Weights of a small multi-label image tagger: batches of 256.
Rows from block 5 of a small multi-label image tagger, named by matrix and row number. Rows with one number belong to one neuron. Each number is 500 + 40 x the weight over its row's rms, rounded and kept within 0 to 999. All counts start at 0. Numbers have three digits each.
After each neuron's rows are labels from the 100 images, of 14848, where the neuron reaches its highest value: "top examples" is what is common among them. Only what is clearly more common there than usual is listed. The data: photos of plants, animals and fungi (iNaturalist). In brackets: how many of the 100, against the usual share in percent.
# fc1: MLP up (model.blocks.5.mlp.fc1.weight, 960x160), inputs 0-159
# fc2: MLP down (model.blocks.5.mlp.fc2.weight, 160x960, transposed), outputs 0-159

fc1.52:695484552518501484510508490460489502504502521477529500484484531503509527511490584507475499543416474522586505485435503514527477509500384510504423476372461501501558494511500500542502499467507511406499500496499496507503505414509487502512500495499474385488503474507521495390520569499499499487445480500496501551500502497500389517502500513494491457499538496501496492581549489512498511503500502498497498509502544501527525534534462506493497305487527476498491505495498499490515542470534482
fc2.52:495501506500498417493508498500501457499495502499504549512495499504497510502499490467501500500500513497501501500510500483506515499715500503501496838506500498546502501498501552494501500504501504502509504553447420496493500499501500501502481503497498503535504570497498510496497513362501498501492520498499498500503550507515501654564479499471507496493496498494501499499498496500506499522495502499497500540505500504501496500475502503483506496497499528497497498503492502491496492549496500
top examples: order Accipitriformes (27 vs 3.9); family: Accipitridae (26 vs 3.3)

fc1.700:474502414505493504425493490505505498537487471485512491490495655540496478520518507439495458492622460496493500487484495479496544492511500480499502506562550492503561493493545549662488529499568476501503606500497502482504439391504498440542552544513500527476493441435479532423504416505509520528407504523498502535560505501491570505507472542499419493491526502502505475470499501498500500496497507507549580490384470578496499491456503495541402514509477499518504514501515497537497495506473507
fc2.700:495501503498498485499501500500500483500499500500500536503500501501498504502500500491499500500499503499501501500501500494501503500813500501501500688512500500528500500499501500497500500501500500501502500514478473498499500500500500500501495500498493501509501570500519500499500503470505500500367526499500499500500502500503500729526494500489499501489498499499500500501500500500503499515503302499500500508502507500501499500496501500493501500498500499498499500501499500498500501520500500
top examples: order Charadriiformes (25 vs 7.6)

fc1.556:502500525502512500504500498479498637387511505495515500548489493530501503502462501581501600647524500514499508499493560524501489528500516507503499498497499500501501501500500499497380498500379491498499528498500497502496537503452502492500510347493502499495499506520499500500498501375492497499528472512524479497464470500551499498498498502500499500500501499501427499502509488500500502504500500496511427501500516500547502500478410499502511497498501497485499529544310496451508513386623495
fc2.556:547516520478549498500521547501499540442520559524517501511510526461513500499500503540498594500575498500498489488500496501499498500312500504499503496506508498463509485498505501518500506500503500512601497500536501500510506502501500489514498504468502665501500497499500500503501494536499502606619261471494497498514501504490500328492501501498503499449500491514499504500505498565505586498500524490500500503493498499500490499500499481566502567506499500503489497509492499501529495470501500
top examples: phylum Chordata (94 vs 60.9); class Aves (89 vs 55.1)

fc1.481:501498509445531500503500491481368503524575491526511500498402447531549484420468515587478499473508430583508532499539491500514475511500496500505498471500611504427503505506496504565578497621501518450482505489509450495496499478496498575541499432482524462499588478503502456504503671455484485509474499504500525521504502479512500495503556525377500511456502497500424492537537486511514489502492508480489506534499531482520586507535440502503500438475521447434493516516492499494500504396500477
fc2.481:488502505498497487498508500500501467500499500498499586502500501501492503502499499480459500503452504500501502500502500481501503500722499522502500616506500501507501500498501501489501500501500500501505500528460482497497499499500500500501487503499492503533501641500511500499499510510501500501433505499500498500501505500502501872557495502501499510464497500498505500500500500501504528548494495499500500516502521501501499499482503505487500499496499499499500500501500502495500501548500501
top examples: order Passeriformes (55 vs 25)

fc1.222:496464502509495498499520491491480462565481568501649513495515501453497637495497505508475500472485485499502498494533501485520476499494508510499514501504499507484499499529510395507523504574504491493395503503488454502544421503497506554515533383420455474468507499514502381487498491355501461466502471518435490513522504496532500504512577484479504507473695427503513481500486475498508474502502499503494424499500509529544498496569499507499502503500604526489501495493466494498500510499486464
fc2.222:497518500518499468504499505500504503494495485497464547513500480489464507497491492496504486505501506500495504504524494503504515521770401498460500554496500502526509499495517500499522499497508509505508498515471409500453507499495502499520503490500507513500510569494580506485500488493483492506481509496492476499497511502466503837521515502409495503505496503520513503500499501486487499511470525526504498499490499514501501501500479501479495498499492552500497509519481508503500482501501497
top examples: phylum Arthropoda (61 vs 30.8); class Insecta (60 vs 29.2); order Lepidoptera (34 vs 13.7)

fc1.767:567478493495604503339482498479502552464486503503508499504516543500495545501502501503512499501495500491495474443520498496495526457506501522483502501504502497501498479590450505501504500500511494499494504498500500495480494512471492488558512503501488498523546438435505500557500498502500537509500564499508406487581505501501501503546503503505504497494500500404501535538497508497457466512717489527530500497492496500498496496515500497501498501506497493495501510604526565255545504478499503
fc2.767:522491499504506502503494524500462493490499499501526455507516499497513498478502496495472492487498492497494497496500506530495515499412518494500505248510502482500484496509500500506498519498504492495532501414666531413532507563501499484500490500500596502498500499499498505513502499512494510502675506496498500511500495498501501330492513499490501485501503512497494496500509507500497576496497501500511498500496394501503506496515503496528500497483497483499511498525501683524489482486498502
top examples: order Anseriformes (26 vs 5.5); family: Anatidae (26 vs 5.5)

fc1.315:482506495507524515497500539497493526584500465428499499504518505493521479501506500494467533487499516503500499502494494496527502496502479558520511500489480492501512495498503500492500500502501550496501517556541516501352466422499523495504499499291499521523587547542500503401402561500504516524404443486498499491494481502552392501506498505487501588510500502496450504499550514513510516496505502508529519501489483502587499500491500628492496503477467496478503494530500472482556500502501308
fc2.315:461499509490503498493505508519500480502704479496528464493406500485514503502501510498511498480499698500581510504514523500482502489477500501638488500480489498525476494519442499491506504497506497496484542610590500502554486468483471537506490500499388483493487586491503498526478494546526498499554525493521354494474511500549499453514486538501502475602500500515496485506489497525508500531511512485497482501461523506499506542507484500481498501500507457499547411496486498479455550513440527
top examples: phylum Arthropoda (62 vs 30.8); class Insecta (61 vs 29.2); order Lepidoptera (40 vs 13.7)

fc1.680:479518526511652490492497534501475504506504539435516509529518520502505499476493498493496562498491466474501503537498483510537527500499498505501465482495509520464569505537494469562500494505497521533491527504503496467437473481426505475500515499478481451514481608462601495494492506497477500519534463527501536504510503491535442478520577496469452446562501494492428478489516499502501568555541499500479553524499589471499563516553489503521566422470495506497414561520502500494496508317668416
fc2.680:493506501497498474499502489502500506500500497500500556502494501500496506504500501476463500501504501500490503499502500496500502499796500513501500716516501501505501500499504501499501500502499500502502499566463471494499500499500500500502492500497494502505500564500499501498504501515501499501379507499501498500502505500505505669510479500501501519487500495499503500501500500501505499518495260499500500504500502500502499500479504499480503498497499500495490500503500501494500504510499500
top examples: order Anseriformes (25 vs 5.5); family: Anatidae (25 vs 5.5)

fc1.498:535512500482508513503535498474483499543482560500610502504501501497489556579504526500475492485506401592500500505488515512505447500500511499530491456501498539444501505489533457483493487521507530498483470492507490502446506500499521634506498343391492485532500501517598483495458632477450495499490564567479506544491501514542515481500494575500438498455509496495462477515502468495499500507502505491573449530549645484573499536498500515500503494493509500507401505499500503475502512423496395
fc2.498:518502505498497471499511500500501458500500499498500589506500500500492504503499501480497500500464518500500501500503500477502507478818499513501500581499500500537500500498501513497501500502500500501504500521472451497491500500500500501501491499498485502524502627499500500499499509503501499501372506499500498500501505500505501792549493501501499508493498500499504500500500500500502499534494443499500500528503512501500499499485503503488502499496499500497499500502499501494500500541500501
top examples: order Passeriformes (51 vs 25)

fc1.197:502494499492500496508504500497470539495502492468500522489499516526498510505497501501454495478536499548500499509502484500504455500426492501510501507388492524404509466500457510497567494523492521477449503497497503529457501495520450499426503368436507494502589490550501498493387657504502517494437505496544501512474501499498501489506587501507494462553442485477477503599499461509506438512497503511509527507502587484502500497488477617504497371506527402501496580659506494508492506514503520
fc2.197:492487508500509434497524447501470438499528490462508514500493497544495499501519506454434481501465544369494498502501501479526416305704572502514500504500509501607492504499496517491510500512500501500498509501461477491503509492500498501486496500501496458576504505485541500505501522478491500499532580538496512506520580499651502617497500520431500494447497497499520491513498498508506488513504484477500499636505498509501512473492505502513520455505488494502497493555500499454452502509487509
top examples: order Passeriformes (58 vs 25)

fc1.331:508504500498500497504503499507398498502494499525467496501532502497477499562503493505495500479502496500502490504499475500521462499502451498498501514501676578508497529514488497487502505490501520521500508476495502498500484500509502503458584501501592441567485496500500497505409500501489519487498502507508500501498451500500511498723501498505483407503501489391500467505406501490500483507714447482526497536507500499494497500496503618509517503499469499532502499491494500501480501423502497
fc2.331:506500504500497501498642500490484506500458504498493431497509506498504501500503538503497497507502493461505491516506495633499381539489463498497511496462502500465500503493501488500508499500492502500538496495480501494490509538526510500496579479497402506471501501504502494528499498456500546502489476499500524489495499499485418542702500480503499553505470500502497493502500495507513506491500510501492505494502522499501496499495517500523499757499494458496489506495554510499616539575607491
top examples: class Aves (86 vs 55.1)

fc1.702:494479498498500502496494502496483500493493504510589500500489496501579500508503527502472498495499503473531492503518484508494563521500497561499390500500492509501497509494508246502498504524505508513529497493492499448532501461500455578457496500504496450569506537477493198505499498501500478500523535467542514500500504440499501491479514487500505474500500500486521509500518520488486489494495501440449474505510502493568501499501455548498497503503499502502500497524477518499543537502498500
fc2.702:500505511501499494499502419496516479499498501499499554500494490500499519497500493498497516500496503500497502502503499500513511498811500489509496662569500499520504501514506528500505496500501501507495502501497501497491501494500506500500486496499500413516504567501481503486500507500506489496385593499503473502498508514501519666500487511495511505474500489499505497498499494501504483505498288500501506502504490500501500495494456500476503494500501502509496475507509504496497507501496506
top examples: phylum Arthropoda (61 vs 30.8)

fc1.451:496494610514499387517607531523486496517496513515555523502517556498475498481410501478502586502509460496492485506494499500511543499403495500517500485509496525466498463488487499590503468496467500404502501479502497520517476492474567518514581508486438476503486535509534447477490489500507497526500469500476520527406509497561446504500516503501512465503510379491497402474500448500500508494499512507500354560507509509498534505486509498485494472489511484499281501545512526510489488509483458
fc2.451:513304463512500500501495469504491499304603381497507570457479506486509532505536493497447487511551500484473515509497484482488501509501487416507460503548382496533493505465483476503510511523472497504499493518495473413518495495499516510494507398474500504504502522504667558507513500490498500500525488498553500512500550498508491503497485470452515511505522501493485496502496502582500473493495461518499501537498499500536486500469504407529502512494525482501434499513439530449499445533498491
top examples: phylum Arthropoda (62 vs 30.8); class Insecta (61 vs 29.2)

fc1.389:510500500490517526501507537484510514532500489457488488500489510515508532499501512498488494500508497532611548505439357558501485508504504637509503490451483531507501489554503507509592459447515514503500484509514519491385509481566504519499488463499503483497492505505558412493500614500495500599454446593505514601501515499498457468507502500496493478566492469499485449500519483512500500509504507387494493506494702485499525528498462554512521464440502476471499505498517496452503540485515468
fc2.389:484500519496496486497502500507535518498492502492498582516499501506498511500500493491504497505399509408480502501508500460501506501764500513501500649499499442551502500490503615493504501503499532506504500628477442495486503505503499506503501495492468522640504554503501496492501578505507481500444516495495493491501516496531502683560500499481497499487499505498517495500488496498511527513479473499486500503512498500493495507487509507489491498492500497490506510503488503488501496621500512
top examples: phylum Arthropoda (60 vs 30.8)

fc1.586:563483513499500492499504511492501500500509499516520503489438554501507514503547501525491482534503501531502537478517500537513429499498475501490490492498495500501507503541534476493508498497504517425483544547534496498480508483555485517497497494494569495493499436520497422502500558475499500439497540520485498483502499509479322484502560528500417441485521491493492500542525501497490537515514476526529511502502479511491502505582215598500530467408541487500490530498500500496505501385557508
fc2.586:491502510496495457496505500499554431500497501496500598503500501501483508503498487456497499503498507501499503500583494472509504500750499502500500620506500501592501500495503502488503500503501503452506500512396401497491500501500501500501479498498495506579502628497508498494497524497512499501492514497498496499501539500506500780582483505496497504472494500498500498499499500500507501534488500498500500543504509501500498498488516512474503499494498501495494501504497502494500501527500493
top examples: class Aves (85 vs 55.1); order Accipitriformes (27 vs 3.9); family: Accipitridae (25 vs 3.3)

fc1.341:500484505495537501460499512500500662490500497501498500546513604501504496501311524493504603501513518514454516494489500500501569490505494500499418504499472500503526470628501500512497500497434606503494464498497469503497504401474517506542501393267508500490591506494500498504501476499498512497427500506500498503504497505537501499494500505484507498509501509510500483502495501509502486497499504541505503500495476499563534543492485499502501495501502501502478510461417506500501503509505502
fc2.341:489522504483499499504472547500489511542540529494500459522451497479530500513545496500501501502554484544495502487402488522504503491418507500500504491451501503509498516497500429596502511499550507515498497494573503460561515442506483512519494498274470500503498484490514493647500497492508491492513516500503504498520502495475555343456499494500400468522500497493499502501500500601499495500486656420500426501500502490509500504500529515473499476497507500490500501496524573500516502403486509
top examples: class Insecta (67 vs 29.2); phylum Arthropoda (67 vs 30.8); order Lepidoptera (43 vs 13.7)

fc1.667:504500545491503501524503506478463475499500500499508521501508501499513520503470520571497522501493483513500501446506501501505498508458504502508412487501495549465501494494523460578503491583469511468482513503499480496482497477497509517520498474444453488516517498516499460465453496481498497513498476555459510519463490482506491492503540500483493464501543373505490508516529470488487500501501505500505506559481824495542528499505441508493503297465543481481479513505494500494519499484502491
fc2.667:559500504498499471499503501500500453500500500498500579506500500501495503501500501479482500501473514498500501500501500481501501487801500501502500643536500501562501500498501500497501500501500500501503510527476461496496500500500500500501491498498483501509501628500503500499499505501501500500381504499500499500501505500511501778538498500500499503466497498498500500500500500500503499526496416499500500531502509502502499499488502509489501500497498499498498500501499501496500496539500500
top examples: order Passeriformes (60 vs 25)

fc1.594:508483502443510499483499501535499588505545498339499491489489511709499474508500501468404505380524503486469516493490501512497511505499494502499498485508549499443601513515507499567492498583517514500536517502493501499494492485496540468496490508501489487368520420375498515498496555492506458499483582501488497491506504496463498474492492521469497501371517465484494499501594499501497507529536543513550565507485491486506529497496491492500464484492445483495502424502502519495530499461500484
fc2.594:506501505497496474499502500500501503500499499499500551507500501500495506502500501476494500500498503498500503500511500489502504500752500501501500792499500500508501500498501500495501500501500500502504528568473420497497500500500500500501493499497493502514502605500499500499499506501506499501447505499500499500500504500504501751542492501471499510492497500498501500500500500500505499525495419499500500517503506501501498500488502500487502499496499499499498500502499501497500502538500501
top examples: class: Aves (92 vs 55.1); order Charadriiformes (42 vs 7.6); order Anseriformes (31 vs 5.5); family: Anatidae (31 vs 5.5)

fc1.362:493495505498556488494495494522484506484498426487526494471454572513515494471500506530504525507516501509497506480503499563500502499499491507498499498491478500499525489503482505558503507497490583467516501514522519546506499348482505483516474503507488375496510497549475500483556500462512511454502489504499520494499498439507385519510562543478471391499501366500486501525566514531484525500501497497552475497500539442525537553526419492482515416390495499457331507491477539467502496346545508
fc2.362:513500502508499496492505509499502424499500501489501588505500500504496512516499479420452498510498503497500500503506485498499511465768524501505500658627503502507496500498501500484500503504499499503514514563453422497480495499504500501498459497496493500558505538499593495497493513501508498500493531495500485502519504500564501685535477517447504500433495503495531505496502503500507557566509431494495501579500502506501496499498505501486504497488499498484484490521500507478493492629497501
top examples: class Aves (84 vs 55.1); order Accipitriformes (26 vs 3.9)

fc1.534:494492492503524475489499497500500552500498490495568491532507512498500499561461525483478553491506515497500499493500500504506589499505499593499482494500500510491501500555498501490516498509446636487494500493500492502505522417471616500499501481254503510481690525500528500407474498499498499500470421502496495496511500503545495497500498496461502499501560507502500472501528501547502486491528517528512565500498474501622540531485481602501485499501503478500487521501475501456516503502500427
fc2.534:407502503489486494473495504494498500540617523490508489498379499470505527518509488499498485503517497516521508499482501535502572501401499497531442504411501507510454500500434494575508483499532493503488504500516498485537534455500496557515458490381403499499499505436510496754497498491508463497548543500626419489497533538490495448479492559520459490585498483460498492495467485594517488499501500467499468498500485497501501510500473500500504481501505500498506495501505496502501540503475524
top examples: class Insecta (69 vs 29.2); phylum Arthropoda (69 vs 30.8); order Lepidoptera (47 vs 13.7)

fc1.390:512501589505532436505512496502526514501537486480492514425505537471533550500485500501514516477500488481501486500497506496457578535508513586498418455512498537454521500484500501510529481488485553495498463501491466495419500499496500513514500499509496461490531531504553504472315501475481488523503493498499495557479544507507498497632514493462502491500583381461504457513505487536500326575499512496500434479501573564512501499543408480505535505501625472505474519500548503468496560478496504
fc2.390:494525532517491493484503488497499502500498493469499560513498487501486514498486485493525375507483502492497509496507497482505514498511497467501480503537500502504491489498534498489514505504495495500502524509455382494497504504497499500501458505499498511532507504460531510488501515344592504461505526502613496491502517503515496570498489497491551502499505497491501501511487495487499494516483184508500497509510524522495498645493500482490485486489501499500485491511487500490500464631491443
top examples: phylum Arthropoda (63 vs 30.8)

fc1.652:523492504500514500513501491448481499527566522506474500495459507500501487495498500498451482500511498523503512439540497516528289525492496504507496487497506508497516495519548500500502498517496551303495531550465504496500504496501489517503497493499513483444589438508499400483482535457500476445507496505502503503502494474493405498538586499493498458486503498500478499545525456511506518515504499486537502505557537503501510498543342504474522379453541419497471502496509483497505530369479498
fc2.652:506504505497497469495505499499502469497498500499501593501500499500490505501499495484501500501473507500500500499504498471510502495774499501502499725548500502535500500499503506488502500502499500501505501546446401497471499499502500500501484498498476505511502591500546500499499514448500500501493508499498498500501511501523501756588497505501501504470495498498504500499499500501504516532491501499500500504500522502501500500472503505484501499500499500500500499503499501495500495575499500
top examples: phylum Chordata (97 vs 60.9); class Aves (96 vs 55.1); order Accipitriformes (25 vs 3.9)

fc1.609:527494493469522491500592503468436503496495506491490558481520602509537511494499504484411500498479452513554500494461481497559493490504440500482427500495557592438500490511550494496393455539515556476421482403517495493498474474507485498503506478472532494502499481524501488500407500462502503508489501507688513506512501355534447484507521501495495520475500480483467441553500506481488501503540512402500498540497502501515500522536441505520566481469524477517453486608511426494509534499502409
fc2.609:492501501499501497500504383504500438500507501489500564499497501501498502501501483488495500503496504503494500500499500482501502499854501512500500596505497502509510501500501502494504500502499513504501500502489500498508500478500503501505495498495499391517501571500511508498500501514501493500388554500511497500501501499499504668499491516495499500484500500500499500506499496502505471500499318500501498515506503505501499499482503484493507497499505503499495500506509504499496500506498501
top examples: phylum Chordata (95 vs 60.9); class Aves (94 vs 55.1)

fc1.672:498502501470518498501541498483473498499624503149502503518519506500499562500439506486473546567434500500501512498505497499522512517497480503529500505500502521501542504501487500499546471551500561502499486499514499504499484449486501489543551499473535487398503488502491495506499488494498450504506527515500509490498484494504464496513577501487471499495510495494498495498495500513501514501620500497497508510500501457584511503497398500478504440500557495505501529506461473498507519487498496
fc2.672:566500490474499509442509498504503499500501499345488499469501507497495502507493498501501384633467507513499486502562496418499474501496531493529501513497501728533496530492489508495500475501479502507490499472494505491501497493498506500509513488491495506494491501502508501578398539531496465478586512509470500498473565501598454522503455498497417697497506502508497500452492491505521444502488496531497484502504493499497499496454499512496500503514499506507498508499604500444499514492512502
top examples: kingdom Plantae (65 vs 7.3); phylum Tracheophyta (65 vs 7.3); class Magnoliopsida (56 vs 5.5)

fc1.743:548496530500501505504505526469523505502484478482496500498502506499494522519489500504502496496509499530500492478498510492506491493495441499499472501498479575413490477499502501499511469478491518502467459461500503505397501497618509541500489384337496481635499427536579476462366566498501503500474449520527511569494506499505502499504539529392438481505478474490445482556504494495516503566500502501538498513498611472572502504497491653524501499492557459479471501501525514496503502501503411
fc2.743:500501512497493428498505498504501473500499500498501537521499471501490505504499507476501500507484538444488503504500501493501519451815500502503500680497500501587501501498501500496506499504499501502502506529446434493496500500500500503502501497497491501526501588498507500496498521509501492500351517497501499498501506500531501707539492510501500502495500500499506500501499500500504497537490501499499500540504514502500498499421509507483503500493498500495501500501498502486500502553500502
top examples: order Passeriformes (52 vs 25)

fc1.549:511512498478488470511514528470497442510484679428490507501504501499501588505502500551484489478502476499499499493499496496508426580477496500591501421496508560458501497486586499499514487530500509486493494499486480507471450526570584550517491394416497497512501495514511488461455618477501506514502480530539508622416500496510510457511488549496472506462500344497497493504502482558498508504465532491490462565524510492524523499499501516486549406496529441502464558558504501502504537506478426
fc2.549:557501503497498453499510499500501459500500497499500593506500500500493503501500503478485500500463505497496502500500501479501502463780499502503500632500500499537500500498501500498501500501499503502503500540458447496499499499500500500501496498499496502555502607500519507498500507483501499501380508499500498499501504500508501793561485503500499513477497501499506500500500500500502499535494455498500500548501501504500501499486502501479500500498499499499497501500500501492499500579499500
top examples: order Passeriformes (50 vs 25)

fc1.669:519478521500545444493492528503433592520492544457520500528531543430503495474501500566487499499477467528501499500491500496544549457505505500499503490518518562497548467515499502493566499521501491475509500500490462496509544451515557486494505501502492346492499500498500381485410449498502500431506486494490524545497505305475496502507545505490497516500523330419442489500498475515502501495563523503495459493496501516625501510510462577490512511478496429500484493501488501463477503419504454
fc2.669:517500500504509501502503456499500479477500486497498501499502423502495523500499478479446491504505495502463500499506482500500499508784523479492502708501488501496497499501501500499506495502504506511424501517496497500494508518493502500511477509500510468504509526489501500500481509400504500488473562502500505496491500498510508613491494499454499478462511483500497497500500501490505498497498234505495499501503485504503498495514489494499491500498499496502498509501467498499496504503494506
top examples: phylum Arthropoda (69 vs 30.8); class Insecta (67 vs 29.2); order Lepidoptera (34 vs 13.7)

fc1.466:513493538489506496525598553482443504490475545461510504509400512506510506510464499600460504498492475503504577451488457493514487496392504510501475492497502577455512459492571505519492482552427523494497479498486443501448491483505497506500496456497482468532607474501514467459466572448484466515489501550518512557443494493527412493508501504487486490489524458498495481529557477519490497507509506502634500539504586496604512508555459504504522314471550494494468530569501545495508526482500419
fc2.466:512500511497496458497512500501501483500498499499500610509500501501478503501500500474459500501469508491500502500501500464502503496749500501507500715498499501568501500498501520497501500502500500502505517533457444495497499500500500501501489497498481503521501647500526501498499511498501498500485506499500498500500507500529501785557496499499499504456496500499500499500499500501505499528494498498500500539504511504501500499495503507482502500496499500499498500502499501495500501548500500
top examples: class Aves (83 vs 55.1); order Passeriformes (68 vs 25)

fc1.12:496502519478570436549500493494523498506518403454545501485475482473589551499416563540502497486468413570512510496514488482502494536502436614509471489501498525470506484499494499548538501475432526463500482500543444499466504404491521536519509501506494456495561517501579456427486492481457517506477476515531446527496515481528502516511536534463453500512498306489496387517559500499509474512500507461492481500525565491519559567511487567512500450504571483479427506524600511451516490497493502
fc2.12:473520515524485427483504490499549422499501492496503616518493389509497539509500504436518499501495512450502511501499502475503527488742495476503500516493499501508501500495504495484528502504500501504510506585397396498487501499498504503501455489499496503542503600501503499489496516509503498501491521498520499494503505501555504785509487496488496516493501499493507505503488484498503504525480500507500500515502535530492515495500490495476465491491491495489486502516487504477500499570500493
top examples: order Accipitriformes (26 vs 3.9)

fc1.496:590517498457506494521526460486484504505501499495491493539410480556478503500500469630482501483510478494494625507495513510499415503468524498509495495501500501413541506557515499689514479587495514499469500501506478486500470487494508557561500489497502501520524454500525498498491558496493497519474562508476502516540479494503498501502499533491463504395655457508488400507545469495499489570500524516507527650506574505511534500533481506502495494466501490444497534498469511492491507492498426
fc2.496:493501504498497474499502500500501504500499499499500535506500501500496505502500500486491500500499502499500501500501500491501506500757500500501500797499500500503501500499501501498501500501499500502503523556476445498498500500500500500501495499499491502514502568500503500499500504446505499501425505499501499500500504500504500697522492500479499505496498500499501500501500500500503499516496306500500500511502503500501499500492501500491501500497500499499500500501499501497500502523500500
top examples: order Passeriformes (59 vs 25)

fc1.661:560487561501558498503506535482479506500517494511544499427436572495504544501497536502497523509358385604501496418494437504513493510497497502476415504494487531441509499548501482554516483474480565500476589510497504492500501440499453509511486502483475492527527480504509429512481628413500498504375487499485511503483487483499502501508646495462512495510500500497498498517536486502504515583510433536524513494499488476507503487537418561498498482477499432470438508473508506499500506467503378
fc2.661:543501504498499476499503500500500461500499500499500571505500500501496503501500500484491500501474512500500502500534500488501504492760500501501500719523500501564502500499501517494501500501500500501503507516470448498498500500500500500501492499499486502519501624500521500499499505503500500501374504499500499500501504500506500776542494501501499510470498499499501500500500500500503499524496422499500500521502518501501499499489501506491501500497499500498498500501499501497500501530500501
top examples: order Accipitriformes (29 vs 3.9); family: Accipitridae (26 vs 3.3)

fc1.516:505383509467496504509501501502483496499690470498545526519512494514495635498508487437465508501497491509520500504564506500492484495474484521503503424501542591388488501500497405523486492494508501387503564455570510566499499499500520501407529499409485519486510527501500496502506509501490490503489505499535392499457501504505475524498529489506467513506636500431380498502503500500530504502494518491510500500505494553610549493501460487483495498519504497533492490498496502549500491495501457
fc2.516:481487432483499501506623500499597500491501518511500463447507498467474531492488504512556502465510499641498581502505474505554573517526486498512448494485493464495515446501497528501504500501499475522575469502553500431502503514494508495498483495502515502479496492465502534509500626574522505510628500499559471477468489510492423496500516542459422500525372585504572506495517520499403500504475484504502500475502507479480471522503489425430496514500555591511561494526397496504498573457494532
top examples: order Lepidoptera (44 vs 13.7)

fc1.330:500471496503821417503501507614499473504500500500506500507489499504541502499504497500488500400484502510499505532489492527501456501501512499501500502343496501499501645582506480530500468497500502504497513500512500500475489503480507521477500496501497501500521500495588488520497501501504426543454463500480501499500500430499473500498501499481503523501500500502499507500519500499500501500500523503498495499524502512500600499500499506500500501494495500507500500502518502472522500367498497
fc2.330:500490500561404500494502452502498500501312499525492402499510517511502494501511565500504500500500503509570502502494504540489498502497500502503260498493501516497505478499501502502497500508473501499509500505502507500497430500501500483492502506459498752487498503530491473576499498593475500500498487502498501494502501500454484497500504500541500565500497476516492526500497499501502563500474516502498461450496469504476504494452500578498499578504487514488508515502501499500500511504508486
top examples: class Aves (89 vs 55.1)

fc1.504:498483603509500516486525528507452501451491470450482512515487530497461555358456498506504499509496505580488551497514497493503495499509412503502494492470495533522457499567512502546498473502427514472498503521587507510507498502503495548495461428501550483486541496506500458500309507500499503479434477508566502497499506548509491502515555503384474455515508507501471504499516499521503560516526504500506616505499502505503499515501417499522498428458539499458355482495510429412501493441557505
fc2.504:490505502498499489499501502498501479500502497500497538505500501505496508502498491501401501509478505500500503500509498489500511500757498495499500677492501482502500500494505505497502500503488499502506496502447492497484499500504502500500495499495493534536502549464509499498490515502500496500342508500497501502505500501509501826508490501501502504486497496496500500500500499499505499510504499500500499503502502500500498494499527500490501498494498500498497502499506504492500490537498484
top examples: class Insecta (63 vs 29.2); phylum Arthropoda (63 vs 30.8)

fc1.691:503564525464570503504531500460500606507514507505495495548495530534524487544486501497495498499517503500497584509473450504508435552484396526510499456496466523510537500495500510474502498601511499503500530498477514486437472501532495496501474392456499455538500505527567500506482536488443500499519509512533491500484499499516306472519510556501455486499522506499480462541499492484505502507503445499516495542500502540497501512482500532499478497500492484486499553744407501501468501486549414
fc2.691:591507528500497465486622501534507511500487500519532539517493528496361500531498472526484507506499667485436495499530498481573510485662504508514483670505552507531492499500490565501504503500485544501510507543494319512484500499498499504513485502497461505610501553500493500513500529462495480502500528494492500498498538503510501552501432540491500548481499500487577497501489500504500498518471501496497501506500513501514504498375504529493510494499499500499498478515500500471492511511453514
top examples: class Aves (86 vs 55.1)

fc1.352:554453587494500500534505506427505497528504500502703502520511499486495582499410502512507636500497504478520490468501503505498472518453497511499476467501518538408500461492510471539521498538466499481501486501532431581500495438442503536477505505390404452488500514549518406498499491492502499527462449503477504517448509485499499499503500494499496503498516378501500473499511508495458501500496512560497445567496510493552499497492502496494504492499522497495374500586521518507499482507498391
fc2.352:493460487512492432499493489499493482454510423511500568510495502500500514516518511492466438526511504472473509506631496498485569497738503433500502544470487492569504504463500471497511524502500498508504485552487389364522513535482502508499521488488500496534518523476565498436552501493513506483481520500502477507501509501531496673497499501477497570488500499505449505507495502500500495516478467491504503630499443499527497496499507500492512493503505513474515501511421516501498412500540469
top examples: order Lepidoptera (34 vs 13.7)

fc1.560:500495505501517501504545488482500526491474513503499500529477549453507559514561534530486510500487484520510460472503500501500589494499496709481268493501525503489499504497493480501454510511497499464494463504502511501503491406507519513440500492500477443513518485478505388500502491492491478542482499508500482509505505500596518502493505471422468500491565496451504475659518500410498465500501545493486495494462513498548499516497453517503540481499530479508489509571512532483503518501581476
fc2.560:507522504505499461496502375495503377509502495434502561484501479510529502503500464486522502505458500565495506499452496492507543492780528501502500500539499543564490500499497505501507503506522502510505503490501500497514500511489502500513498527500499386628500518482556498494464500436510452481365650499513493488464503503500516589499479511499498492502506494503503487501498491500509391500496467500497453507500500505499499498485491499499515493508496517501499492529501499487503500530489514
top examples: order Accipitriformes (29 vs 3.9); family: Accipitridae (28 vs 3.3)

fc1.357:532486524506545473535483525497419500524514498501569486493511535497500503492430551566397512499473472507500503503501499503591428537492510499495304490505521498501517493491506500484538497491480505490436515506500446539516500454395484491519505429503466481491634496499489463478504501508505464511482482510462482496441509472523494500505496517482519533504487413504429484494522504481498492503562497487508486496498502615498507497501499494504489417482497403414474498505492587503552530374502400
fc2.357:531505504541504430484529482567499443400500472518502501500487500490421508514501499499521514535531511452502509495535357456500523521588495503492480523547509585504486496479505492494504520521502511494527498657496398499500499470503500501500424511502490502531495545526502510495501489570499499505500501500499482477498509499500500593560488500492543496485497476554413514521495452498495493698580531516491503523366647511515506501487521485489462505499501500489500496502496497495518506502501509
top examples: order Accipitriformes (25 vs 3.9)